config = dict(
    dataset='photos with spoken descriptions (Open Images, Localized Narratives)',
    crop_scale_min=0.5,
    encoder_head_dim=16,
    encoder_dropout=0.05,
    encoder_layers=14,
    fusion_encoder_norm='layernorm',
    fusion_encoder_activation='relu',
    fusion_encoder_bias='none',
    fusion_encoder_connector='linear',
    init='lecun_normal',
    optimizer='muon',
    momentum=0.95,
    nesterov=False,
    adamw_lr_other_params=0.0012,
    epochs=12.1,
)
Rows from block 5 of the image encoder of a small model that answers yes/no questions on an image's attributes, named by matrix and row number. Rows with one number belong to one neuron. Each number is 128 + 24 x the weight over its row's rms, rounded and kept within 0 to 255. All counts start at 0. Numbers have three digits each. After the name is the row's rms in percent of the matrix's.
After each neuron's rows are labels from the 100 images, of 14976, where the neuron reaches its largest size: "top examples" is what is common among them. Only what is clearly more common there than usual is listed. The data: photos with spoken descriptions (Open Images, Localized Narratives).
# gate: MLP gate (encoder.blocks.5.mlp.gate.weight, 416x160), inputs 0-79
# fc1: MLP up (encoder.blocks.5.mlp.fc1.weight, 416x160), inputs 0-79
# fc2: MLP down (encoder.blocks.5.mlp.fc2.weight, 160x416, transposed), outputs 0-79

gate.280 102:109091167080125116117137170158136140136133093077147108168178143127146182129108143086110090080125127149123134134156124084118143138158123175122167115097107129113081076142108129076128165165113117144143121104129118123121144142089117131122112079
fc1.280 106:119161132120164107076131096126104143158091114171113172127093132129155097142148111140073135151146150121186131112081155090102113085138126119125103104137127083166149137131134154098131117099132165129112137147135141133139146123132149092114184147
fc2.280 119:093111102181173147139140153112120117156134171134192106119128099138107129106146120146128131128123094154126117150166126099142154120122108180133183149095122140132115133160139108131140123124107121090138165139131121152086129084120140111155140148
top examples: text has "sitting"; text has "table"

gate.168 088:161150103109112130134096156130105154155122125168113150067111116120135117178151133126106118100131118176132142126110133109158137118118084145130171125139136128111088098083136116183116142118135104109108117148085119095177127143103108118165156094
fc1.168 084:118149146119136157151124131114121159095135173137100143087123155120124129099124123117117129145130112145123164135119124139130154129141154109138105095119090159145130124157127103151118120103119135141133170116141153097152114190136128149179091166
fc2.168 085:153117146105197114115157091154146145120130130164095131106138122134144143081149148130118094117101139136105127160165146141107148099104117086125123124162132154078161138149107163113106087152081113172097149098135183093137103174118151123072112109
top examples: text has "sky"

gate.386 127:146122142180116145121096149138148151155132109088108161143174118093118118097129087134109102124115152147092107155167086079111119150153139109115138151120134117080109135143129120139109139157166146109104111104157109078115112097100145082113108167
fc1.386 130:090109160134088099099165121133183117113106153110089147137120147118134127092143132152095119119118130156133136130171092158149072147127122145165128122177120133179101137112133141133107200148106134116128112136153114088139147128135120111114136096
fc2.386 135:157127166149073125114107143122094135098084169143080099132118151134145121113156113132122150089129087135128129111102140136132140163130122110109157159147137140174145124134144117167149117125114086117098139120118091123110150153114131144121140097
top examples: text has "white"

gate.224 112:161109097194115124111112160125140110072127127142092121100140115106110121139112091119144109139122131120164114136102141114143153117143136151160155115143154130143144133128135105118185127113078128059148105124162102165143113139157176092140120165
fc1.224 102:112124154142167108116117100128164092122114160151135099127141100142119162147122184125120109129087115081161142139122117141111080152120132123120149118148110091145112134105114136142132134154109138127145136117099152131125096160156114090155108133
fc2.224 095:120145109107087176161174129112119132123114111096142127108149110141126115148111201151115162134149126121125107103155172163116143083102084122121122109109132129109083135144126127144133163156101116113115129122111112160126153108160125114135133171
top examples: text has "people"

gate.59 062:122136128095111150135151109140136126116140122069182163101134120131137151131172140156146144135128141119098137114132183126124150161154135158080092122137137132110114156131154187118146108105089146143159093110127128151102173167088148099138099126
fc1.59 063:145148143145123098128132131126118102098117117103130116074143140157128128095103144148117156152159091175092149107158179167061136163148100115115106111139166179127093121122168161129118139099142131133149143102139119120139146101154106124136135155
fc2.59 054:141118152139118074133126095143150113141105112094101105137132157140153127132116136125102128159119139171119108152153155089132097119116139144122162146122112140114115111145158093104127167148137126151064073159147167099115183144104111152125153141
top examples: text has "lights"

gate.17 085:084134125105115150130158113137110110130135104115130135096139130149140105092129170117134156140122060156118166164118158071089147139151111138120154152126147132110113157136174108147108156108093091094129160138128142137168150088086086116098103109
fc1.17 080:105130131165146115130155111130101133091141108106131117113157151158107159119098189073114114095119104108100137150120123127066118153123114109114125130138139120123115120113131085120144154114126106173150181126134124110132109122104091093097085119
fc2.17 079:123155144143082118163140121107137115163133119079109101106091115130123074138118148125163133149135163124112115117130117155125082127173136157147135099119128160117090117151108179098125117160182088086146122103130140119151142132113177128134117135
top examples: text has "table"

gate.378 106:135124129097148153058104123089152132107129161147124174152120114118189136136130077136096132144150086117117130112177097117134103156092165103133138131129127124100140127132133108150172145162117089104178123129122115183131145122129140118122111117
fc1.378 108:098092116157113102159136135135074135154172164137125141121132149134101187084138161123154098122112118150133123124127134107130134130120131112148121134149184103107090087097128165125106118135129155159111145111140117105094148141127111143171126114
fc2.378 111:143113117100129112155111142175115148117140131114137102121171110090099118127107135126139149160118114126138156101135099136101146083097104108155143110141126123117125118162186140132116140149138153155144104149103120159111080149153142128159101136
top examples: text has "trees"; text has "sky"; text has "grass"; text has "plants"

gate.55 113:136111132136094108094170131143091115164149096101118126102151180089136134144128149155141105140148138168075135109125130125119145112148149135137132158128117107115112096146118161100121168158104092104131083103173107114160138143125127136068164106
fc1.55 109:153114139125117136159166108157135145092141113100144138141114133102134133143106191141191131147156165111057099126158126123127166113155087126131116125081152130152092112143106123143129131122114107088124088081115106140146141128102171146095141135
fc2.55 122:165133125156161143101131130103179169107113167136134158145116106122138085108113146080133114126102125139096124158081126114107113126118174146106119120148139120125145157128110108162126123093115110151136085106088128126142136112119131150126140166
top examples: text has "wall"; text has "table"; text has "sitting"

gate.53 090:144161145142145111113113167162120164163101104123088127089151107105125118143136131131130124096122101104121143084070118163121137101134137153105117136129087074145165096147149162157126141143168142107161139129137109165103161143148164092127164138
fc1.53 096:170121136142128123146117165169135116135112117158093088130111139127134098135176103174122130115147109137165087141094083176130113143103133118104109121113096124131122115152213153161155097127136140118144146123120113134055097151133112107140137152
fc2.53 099:154120095122133098142141168132149129132103117119184140107102122110112098150141098117141132157093120152132110098120112137100122145122137114142088119183127135109141088121121110128127114131166111158151155130141171128110163142113126153095091145
top examples: text has "black"; text has "white"

gate.138 125:114114113118141121111131137148070123107101158083127121102129142125131151146141117144124134126095148151136119123145083086126141151100135108163170160121109090147118174113102113132132134112095145120165110056149096095155110191109111133177130107
fc1.138 119:165103134101125109104120140147149120102136190129127153102087114109104120170166135122145162128109131107172143118114173146139136163169117105140121087137083129133125136100120149121131120098120166098126115126142143142135090115108121141094188131
fc2.138 128:123134133111118149146079131086133115117124113154132131132109129116087079181149122121108129123153104129107132116065119141154103108118166092151129100145133120126205099159115184138147145145142099098103123155141121124121095114122167152171144099
top examples: text has "wall"; text has "table"

gate.368 117:106161137076171082126138125138130152108146120134182142115145161121139148166187125106157140093138107151147128136134126135158182116130138134091140096115115097132090139131134139132130123147125109148133097097131105119139140137116120116165076140
fc1.368 116:133199168085136056120129123136135152136165114136133124105161138150162124140150125162131073127106100151162121098170103143122146159129116148121106131087095106125114134131105145101159174130094109141124121098108156139115146131169109131131084162
fc2.368 125:160134086121129110164098128140152129131123105089127092177106148123106126116117069134129129167115101134110099088131178115171118141112140144141148163189133104107133088141158141161126094146146159108147118125124093127149136132158094160192132110
top examples: text has "playing"; text has "guitar"; text has "lights"

gate.133 114:149129108129141127119090135101119152164148140120125110171149126171091095109154163125122144111104115144092176143167084106106124138128141103151107148146111137083125113138131113125075139125099120135132095134123117156114082103107139121145113105
fc1.133 102:129159157144134127170181148110156143106125120126151162136126077092103143093114125121073099106142145112145138134119110164121121146106092105140138097118155129103111132096132134165124107167114138138139115131110157115149107111123097116112141122
fc2.133 091:138136105120128119157178178125175139130110143119097138140121116122103135125105109114127094095139148116119165098138106157150132146128112158111099157127128140098102161115146137119157176157157112118077125110109156134145089103104124094092104155
top examples: text has "sitting"; text has "table"

gate.25 092:144135163122145170074116129169133144138171138158074142143147133174142164146181104171109096126133118121128100108116121102117142122143123145139114113108122135116124096095164138178102085093109118122132123148134146115135162143108126135155138117
fc1.25 108:153086133141124122123094168092147116148110131125136077128106129076122079119071130142161168141147171155115186139109135126133178111115146141100131141119127120135078140160121161083170123153141093156151116098135092165149130170128105155111115120
fc2.25 091:146085177096156154092135146144122148145116112174123120163090128086123151121103151096130108109165143098112141129096102155107115137113133114174128114088137108120144141124144146095138139175140113157164135152123181141162152077142147129151096156
top examples: text has "black"

gate.405 108:143133123167130136097120077149185151130118130094127152146158162133116111108106129151115115095071145167115166118102138096135123136128089123147121153094117112150078142111111127138137132150098145112144129111122129108117086080154111114097095155
fc1.405 115:102117135108128131150124142138111139083097145137101096131117138147173173128155128141123115080159114104151111096178121110126109136097152104094175160166102083127143143112165140148093117112122110169119193104145128151107152137103148134098119124
fc2.405 116:156150174134107078168123116081145149130148125146151148187141139139121120080109112130101094120138142130149105113164110115124105107137128113134133143119113116078122159141136151131129108109132092145126161143131058131143125118101148097159151118
top examples: text has "persons"

gate.215 130:121096137089142123105136144130137174147113082092131117151111144165133132115085102142110141121097146144102129104089145109085179095133086092147117114142113143103132136165113158129123131155132169114142083148139112099132141111150122159127097118
fc1.215 125:105104100123140133130144121094170159143108040081128148181102117136121105138149142126108121123106158125118113154108167118105169133136105104133152076137089142097137102164119165156131134146138147152135141134154079132133137148101125136112091105
fc2.215 131:152113096103152122173112123129108123125143174117099143151131151106152146065148114136066133137136098114086120128133135152116137132127117150113156120095143194113152133142156154146121098134125144153142137149111084137125093139127106106209135171
top examples: text has "wearing"; text has "woman"

gate.13 086:140139145103125083084180135112156165113136162092122149117115142128147128092135121145098102069114138129154124141121122145129180165112154079166193118086146120085126130133179150154128089193136128145127136098120139158128126135116148104100119098
fc1.13 087:135163119125132108133061158197099086139106117085117109108149132185146127116142156133146146136140153115115108134111106102137128104124123109086103122129122138162166114152150114113120111132114137119130126137172109077126134156114092098150130135
fc2.13 094:111128136118097122121165088092119092124145114114141120128150095162137141146125131110141121149148191124122121184116117104154137150091124128127169158139138109096115121117109123108120132142148161143121113108111098133130163103096160167139138088
top examples: text has "wall"

gate.197 113:117129128178150097107162163150118160164146118133135142115160137148159094114126111154136136121088112142130124079103088109163186083157140128158134105084148090105113151150095101111120150075120157147141145115164148117107119092127114136087123139
fc1.197 098:109115136168132160114116135116123127140168117123119161118117110125143121120117169130119163125129089180128150115080094129114185172099111150115115089122139150161123130163123156115109095117118142160109157108124100089129163103108057138119086178
fc2.197 115:147128126164108155113139165092102149162121154156126078141079182184139129116104115165116169115124144124122122110103140117155162090168129153088158106099138120134098111147113124093102118116130113148164113112165106142151096153072131143104136118
top examples: text has "trees"; text has "grass"; text has "sky"; text has "ground"

gate.43 117:106100139124150136093109143077162114100133125107117138094127120164114132118129124118112148105112176135118150149150163168171149141121136149092151114154116101116125086116140111133101140070115161123136147155131097151143135155125119096089132148
fc1.43 110:101126101138105151134137144170141114143179166143163136113183123096150126105137124135122116111050158122173141125132158122121133129114100164122137083160115129123164095150123127113088193126146140126174138133095085140111128132125129162114126142
fc2.43 115:156103143103153127136105128117134140152164177122079145129166148162141156111144097150122148126109114143179130098152117150088178097122114095129139109157155118109107117076096126160115103135122121143151185124143130159109136117157164104156134160
top examples: text has "people"; text has "holding"

gate.36 105:156148104108123084125123128161117139160077128124088099089129135130127143148124144135164158161112143085149195136085138111134114136143140130109122110166111135146133134123142149097093131132123154115162106131096102208091089107118146099107138112
fc1.36 107:164171146179133113120118114109134081124130167148103101093164097171118114152110091121105081098126161115105132108138117144101137120113133107146113135154139152108133131108099135139158157134104083155136156091131099085122129096114123144147111097
fc2.36 111:147131083135135146127159133144099118111108098144154059089113147121142141113142139135113149115121171132134119120164126115101171126117134123131139080083078134145154147135121115122124118188124116101150154104143103098073104163067140116100086151
top examples: text has "trees"; text has "road"; text has "grass"

gate.76 032:165140125121134142111100133111124158145151151123141119109198135137088161098105113120101164131164127124057123132108127125121075162129131134105137112135106124117086106119210119163124141102162132155102176143154102156109143122131120074114156154
fc1.76 033:129135160123132093088158142088126132085140105148151112152146125157143096110130127160172142158141106122106101147127136135135119110116189174161142143142115113141100062112177150107099187126138097147177122135138111121172115140128118157130118135
fc2.76 036:150123128102105112088165146099139115137110132129115173130127142168113152158147110169166104188116118109095169131127127139107136115106141136166126065132125119123134105098128160101140131116133105136111134103117127109138144140137140097153137079
top examples: text has "standing"; text has "people"

gate.57 113:185143147142112126146161125157109156146119140104139120156109067117129135128137101133161186105108142166092135153131139098124140140131152151124097101124100119091116115084123132135170181126118118131138067099093128121126080134144162146081164155
fc1.57 117:129070121121097103113114144117161079141138160116143142154127094162114113139170109128152137153137164145127099132140153139063135159140109102097128141106119119101147145140138135127140106141165111142105087136127136122124130127113166136162163092
fc2.57 111:115115131120147120115166109141102127107120120161115112163136117104153116139170103161109128108134117150116164130154144175130118123157143134104118115173133130126121129138119158148118081147124149142085105132088149138151115131126118177112124126
top examples: text has "wall"; text has "woman"

gate.249 102:125102115117114135135151095158158161112116154099128146146119110144159130131131116129094116110069177152085135112106178142142158110113172128159116125108136120165124129098107137136166120094120137129097143142114134118168123057150126121106150090
fc1.249 092:126145111170144149143094113178088115128071120145145120091074131178171137141095106137139150137127164130147112150094108149128133150182146133121143148124147134098099114156131074148134122109136130085141118092147137100146153143130129081137136079
fc2.249 096:149158092155132158095107159148097131093136149132089167103109114162111117121179150115164120133151133153118183087121144123096121166085131105148174125113145134088161106092139109137115126134168173142145139103144150095137100106130162148154152086
top examples: text has "sky"; text has "buildings"

gate.225 078:140114123140173128129126136108055122126139132146133149090149097133152161119166140147097173185129135098152168140112125116147110162121092140128147151126089153147133151103163114140134123141113170148106104139190090091132073134159097097108135141
fc1.225 080:088095153164111175111135137134109162162154111112151152100098087126108139084134170167085120176110138125149136142120117125098124131155097131145151126163130132106124165126104108125135129075148176102100106112130154142105139119141100111148142138
fc2.225 081:116119158121182147131160102150090142087147114146126103111141111149128124131153126113124135137115079102164117090128111154128147139091157094130149084147130171117131118123103147170132133175142104137149143109142114111112139122137128126089096113
top examples: text has "grass"

gate.181 122:096132118127123159124119168141178149139094148120109135079104129159135117161158064120081139122145127129092142124128113095142146108141067165115109142124120131100088126100120134121126106127102140121128108155150186156117136136121142141125159108
fc1.181 122:133133130132147157139117141129131125154122107128160100119116153100125102138150149090082152165118144152095132139147115150166163117108088121134134145115128103145176193129106118162140122148098085091155130089113185119109135092166130157107137195
fc2.181 110:135103141095130130123130109151180119160101137203149118142120140071150166117137136133188125147101141090123093125080065157188118105098130146135105127145136134135100144124139101141151151142168144133142132119131141127151101100147165129129142130
top examples: text has "white"; text has "black"

gate.332 091:101124147130182138116086124138107132105138075108158120136132137137122143107138096074116158129132137148139112144117155130118164144168137177160138089114138131129155136110090112119089076149079164108112127143180167105100144110164159136117152130
fc1.332 103:092178101133159104158086171134113103141117127124127104087111140131114158120100095137155111128161099126117165116104178138169133158092125144127121093120106169136095134125136130127116091133160148136122105146160131099162123125102154144148103148
fc2.332 101:147119174106120135117087140139093097118100143125148137102138121140141110113165113121134131146100145114128125097134114127144155142080146125125105171142119100139128148141073134126162104144137118075126136145128086152087133178069131128111039130
top examples: text has "wearing"; text has "woman"

gate.369 102:103143144146127127189105091123122153124092068144131096102104134115097119124120114125113153102151122136149177153144153127143137147119088103145121145161121192089156116135149100164134077136133185159156104129135097115171160117101113140085115113
fc1.369 096:090124156121157149132115131165092126129137102100119119106147167145111126077114124134135132121135117118154137158163156157100157100115119099120095089163134141105123108141107124132158095119102135120183100166144156130159180123135114179116126108
fc2.369 103:123176117108112127166126129112137130161054145144119153124130154119101127079165125130075136143119100092118131127155147159130140119125097157161129114144102161155104097164092057141177127098144110107141095111107098141138123144122128153118116093
top examples: text has "wall"; text has "holding"; text has "wearing"; text has "woman"

gate.275 097:111130190138110102132141121101128117117136136182116092147160103136126113130148117086142143133110134142123112106149150177147113158117129087150141118125125115124134158098137086131099100146110135117115121114098096163085126143131083089133166143
fc1.275 104:152159183153150104129092162162129085192146116090127121118111166131125155130136160150159130132107143179120117165145095112115107114084114131125135150119134151121080136141170084070132154160123124100101117159113131100110142151104138139097146104
fc2.275 097:071137139134127128126121138078124121119131135120138153122115185161114148127158117156160136118131122135181152111127127088166124146089122112125133096108128123141118147198138107132078163106128135072088109124135157119171145086153082132156150135
top examples: text has "trees"; text has "sky"; text has "grass"; text has "plants"

gate.410 090:092102122128126099126136154132164108153131162148137107129111103119129132138138124146113144106124138145106125148179100144103093126158096133144145144140114116056156087064131121130169165110144121127123136132119081142078122131169092155087138140
fc1.410 085:119093121127156120131143119114101137134086102102097126136142118072109095156110121153123185120117114117109135133146142136143196165116114197151138090148114107143132139120163122177133135162091157151129115125147102108118115106092154100148158128
fc2.410 085:117134113090109112113100149130116144117109105123179180162162157132157124135101124134125155083139143094124166103155121093131181153158181120132140124136096069112183116148155110116107117124126157167102136120138110099139147104128071117133124122
top examples: text has "table"

gate.0 113:114174141175127096150148096101085139103136140138183157139144161156122109057129114110116122120122099127153184105100160162116127142129112128149127111133128165167118099115157118131126113146110114130140091134146097118103097149145137118103129167
fc1.0 112:133158106068179118100107173114131087107121136125135116125131097099138101112142131165120116124144143074107127087129105147153111137138092171103123117155130121115149139102138160129160141081130169119138171127137133138131107108129104105113144057
fc2.0 108:124126127081111135135101116101107156147122154121145154135137111132212123114150121101103109101148127118162125105170125158123122135120129153177161115137097117115164091140119133122140125164114105133136100153120066137149146130121152130094108098
top examples: text has "people"

gate.90 088:163158114145126089160108140133147120129126152167085130134145135086161159099116123089114125127128143169111109131136111093114096132094154204146114136101147068090110127128125133114112140136158105143104121124150102134154106119136076119068112158
fc1.90 101:137149108154165133091108117141110112118103112140115111087108096130139164123185105114169110107162186130116090135131130111116135145088177173102125105081144127173122143110118103129112162147097107105092079123165105114101123142148106095144111117
fc2.90 097:108149141131133181108098094148116093130154154139160148132112106095116128117118122164130135120130163120090113098159134098134124136088117144122119183154088168148123097137132127152128125130128150134107089158117108121139121161143116135137169098
top examples: text has "table"

gate.125 067:076139159111177157100158100094131166163178111105129160110142098146140116127120107082138190133103131104123137087120187139106138137128118148098170133156094142096077156150119128138109119145171136150088114122142136147120126113159126120103090156
fc1.125 078:135156129104154153121144145105120118113114109149094129137142144132119140133154150161166115146130124121178119118089136116157180199113121107152133136128114131159130117164099128068145167139105132150123092115128094165076140174107111153088146124
fc2.125 072:140142142076109128129113150124129096160140175206129093139119103122139158137142139117119123121117104192166117126118148071134156118128125160119086128110119175152076114118118077110151098122127133132150144151140134143129120163151152146153154156
top examples: text has "grass"

gate.394 134:113113150131171069109113120178101144153062129166160119140133115097171145114148148121102134158147105153106139099079166141123129156105126109149126117154119144154131123098139123078141105120118123086120102166127163131147130125171098151110150114
fc1.394 134:133153128126112141098133147114111120128138146116152141105115103113109123143116116150126120120175131169150108141127094112155156058157131100082165129144119126154066119130150146133109149161163134196110143100180108142106113144083128108073081137
fc2.394 137:164141116137114116161120092111151135129144105129176120111109178141118131109097130120084131126137106109132078104074109119133162118112123141093113151104163124154136123123139172143110092141154101140122126091177128124107163172131098135142147117
top examples: text has "text"

gate.336 043:099120104106121152146142117126138088126136146134156139129164139106090158089150168125106135109088122129143136056133158125150116126127121077137160127134104131119108189158159121097120089099095144128100104082120138185115150162112081135130148120
fc1.336 056:081134083116135115103142145107138170164127123153150154138105138124112125112098138109150152174124149163125120104146138147145157152130129119135069104119121148135140133132146143091137124154126134137133107120138122170133161108151121137150168102
fc2.336 057:078172119119097139130114138107119166165134119125177133123131112170130113131134141119125112155103174131158130098129103167142147115114141143129093138108164135153136065136138142079173146138143099104108076096144063135136111098125123153156164121
top examples: text has "table"

gate.281 067:114126130119115122139133145122115151101145165080088105121095099112151143152078110098133092117147108068153144129128107142124108139124148165111123179126147121101109133130085152145137121117133148129129141135144117158122116148100139112071116112
fc1.281 070:131158131123122116157154125137138112095133187158135143096124077113126115161124135111129094132132094110136181112106165094141104132147131188085118123140136163094102119183128152091152142102098141160140099133079151136092169084125107116126131130
fc2.281 069:114148106156141144113136161101137142081168177142152114091156075095099156147137148113104143143128113150156159136101158121103171166114102095100109138116140153102080120145070118151168145090092139143111143150069128101137156102160144138137145110
top examples: text has "black"; text has "white"

gate.153 025:101096142142132115100137136143164122126117157093152114137165090110116170127121144166104148097103135134111108200101100068138121083114118138152153147120098086129136125122104111152105138149116113123136085104090119162128161109125111155143104148
fc1.153 031:144112139089089146176110111112069145135104145154107083105159120146150119112127125150191115089155098117094135129118129104122129123145167150119127120155147155132098137123108123118110147130138161143096109097141160099120092122146126142103136111
fc2.153 028:131141147109149082119133107130161121111127125133101083103075113116110148171173153153166102128173103125140132124134090112134131129141136151107137108144147177140133145092162077139106113184148099134153126119099113125081115137125154075172145113
top examples: text has "black"

gate.325 075:115140163124123162117169168133062124122130127128079136129109121143163109082114096105098166120099160097151140099142086127153098124134128127117139187132087114154155126112141101134149116103131109125167166083152124151130124147107142136139138130
fc1.325 090:151127158130102137118118114087129152132135155169146143126161139146075152144161121147136082151120090125106109130140137131132111139139149165065102113139137112121127126158134137120132134154109144123122128123115164106120141093156085097110129114
fc2.325 078:130138082191105112113107133100123147134121138113154147110085140131106144118119110151152105125087121153082075119129148099114138125139118150083151123118116161132144119142136168141145188162153107094145092105137133176164128138132115121109132152
top examples: text has "people"

gate.392 132:140137145133103139130132161131114114142116201144147136121141102178112160156185132128097158150128081145125102086092110120120087132135129087117130124118143122122094148142120156089099151133142133095089103084155178188147114125106115111110090121
fc1.392 126:146089125098112155113123130087124152130118174143092121069105143132130079155155120170095150127127070129156105149149163143122123135149076127164152094155094137136146110171134086111097110122119133145123123098140134167107158128165140085116098151
fc2.392 122:130084127153112135119144142135127132160112155143106130115122154118141104152136095146168128122117116159162108173173135163108153100130105104152114074104122129127183098134138151152116142138077106153132103124109163118155127114130130107108143131
top examples: text has "white"; text has "color"; text has "black"

gate.362 115:119141142146147184055123141146150136109069149135130131124192106114169101121153120144104117098134142169091104141095127157108118079136124122155138101101177094094137164125156126126113127141152151140145119076121110114127111141162100108134112134
fc1.362 120:124140121157179174103107111119129129147090129098131150113181142111123109146152095118094094131106129121132099165136121139116147121094123146166112135110135111103101116154139109146105149108089166100154117100116142106176109173106146125121095152
fc2.362 115:125147145098135149118116119113124109073120163124170101104135135121114150133122109173132147148159135118141133114151137124137132108103135129138124139146128135107163162138072158134072131191097083098105081101133160140088146158111163108135182143
top examples: text has "wearing"; text has "woman"

gate.317 099:121128170131124126109141111090137147069155153153104160140166124153113086145108099112152140125131150136110141110154124149175123142142070100145108110104053058122135149130143140147170130131151124120107097158126151136148087092162143102133119118
fc1.317 100:121100160098107115106138113134143151117150144166134110162152169128103100105129070167149133131146132105143153137121067125121107152143100148111178139106119122102146132099159130125139122121154087124113101170142160111110093148152127160128115145
fc2.317 099:124067138123158155133119119104112099108124146087128123176115164147149158164151074143131130089133140096130134102187129113132113122102136144155116136092163140123139121140118114124127099111138143144082145169080121115142130157170125135130112151
top examples: text has "table"

gate.104 089:126134131129107114091158173205131150122151142115110090149166157160119107110131093170119143155091144125141159145114127143158132115099127180144117119139088093124128143168106130130124098112139115116118124144170164109129105104162123096100104115
fc1.104 098:106151136154131127162166137110123129120118101107082163146135115122119133110138118110121107154144110069167097080112133120171109150123110069156102146060122085124099128147153142154132119100132131092101143072119130125132133125090141153103166158
fc2.104 095:124150148132145131160096107098113097148144133090122153131147116122146142130123170120095103148168077141110165109125148081098138141150128105115107125159171114103146173165165136104130093153139122117121141137107082166126094164107169139140115133
top examples: text has "grass"

gate.218 102:132110121099107160090130103104135112125146082176112095112124083189093128115142130115134108129159149122137185136174118129093139110128112120131108124136137158136132147131165103129099112153129145109158113133170104110158089129118075112169132143
fc1.218 112:121145148103170097144128139120052133136093156211132128132114128103094147131117152111139134141112174129094139145149118130120126121108144137113148099119148137112128105105153150092152127132159119173144085109101115093151123128114160113127079134
fc2.218 113:106110154149149171146138136140176124104110121124145112103122106095116120124109103125131136107120130152109119160125146130128146141121118148159117111087138139127111139111099137106107182170090135108188110138100171122137114083102110181144123137
top examples: text has "people"

gate.390 140:150139130135089115149130157141099172114132148118132120138128129064110116135135126112147117124122098116177139122108103138120142125129106133131141187069118148077112155152117117134111141102150096096137159136148127146158127143131115118104144130
fc1.390 134:093114139146098096076142139169169104143135162077091114134145142168096114123100145137124091106106148077117160130128095131121120200135168107106143150165138161160126106122137154117139126136154168101143158131149099111161121111131173146124141109
fc2.390 126:109144162105186104112142163111165114134081088135159141103172117127128127110130130116122104157106143143152126099135093115175131118160176157137121133132109139078132141155116120127154118127095106102144118158169131144122097103120115112109124095
top examples: text has "road"

gate.115 100:115077078145133130132171145126109150126119141131113092137110122145133103182153136095170134143128103154107183115091117181116166156131152176145126133127092126114125131103112125088091075132141137099134168112192124156120098128117108122144152137
fc1.115 089:161103196133158145086082164176130101185115142094146150148145144122145146173138111115139156125135121119127109153063150117095094154151133136137145149123127111145118108113181129153088130116151104104099100115132139133120153141112124131151127124
fc2.115 094:115136156146160123145061105127117078105161124146120113151149178104148136179118077052121139120146092147128097118129139105128092151116111149138103127152141098147161158118141127146127116140105088113112115158129120133127114075097091168157133167
top examples: text has "white"; text has "black"

gate.186 079:099136103102166115091124137115122099122148109188120129080186106133178142094094125126175123105162093145146140168092133096160117174123133133132112121108124141074095156138086168132115141132172129094125176151116127107141139124113130119149100136
fc1.186 081:124137151142143133101122128113083113141116155125131130113154117137145122101137093134131161108150139187132139150120158118144144131141121134133158109158128154133102155140129111140113135103104115109120156142145141089113118154126142124149099121
fc2.186 087:113126126116144117090171129089150141173143069129103156145098083191155133130112083132115133143134142155113181103104115140167124105105126140096131102120116148109112132137155138147091138140149147155170112125135091084139121116150147147167114148
top examples: text has "people"; text has "group"; text has "buildings"

gate.257 140:135137177121117154029128138153110178124143115088106127102146114149106137145175158147110154123141118160086126137115137136112127138145126100153117098106101134112155100138154138117162107108086116105144152113123109139106136151123101111129167149
fc1.257 123:135125155137111185038113123122130162136155142071115108113141133162122132131132149120085130140143131189122128141107133159098116114132111085146104134098162123111143104159132168114140168140107117099147151091126148150133119133107084112096126140
fc2.257 135:088148129170094088150125098111127114126157171120142149131147124130147118150091156147094130115125135118100152147110129105121073120114128127116127177129150133152114124116094073121151175155119152114147140101109152136130124155138167090173112194
top examples: text has "standing"; text has "wall"; text has "people"; text has "table"

gate.75 142:128115129181072161152097152120110151123157105091141118144135123082140132125143077131132143168126110133107153108120145120100126153141132135147115100120135122109146160117125104122135124134188129114115132164114122142125154121146096167091161146
fc1.75 141:142119105144119108167157118092109091122100107138093142131091083139166112098146142106120197096132126137120175164133158123139125079132143167098211132104161112124100108165107147123130136118125106118114122140139114162138092131119119120130080134
fc2.75 160:152134100136152142137124112159126101133089150108102148161126121120091092161150144132094098129113129095129146122153110080129147138117111083154130160129143123167125102119125167142121170122127112088119156117166173152102138117145149112099146119
top examples: text has "table"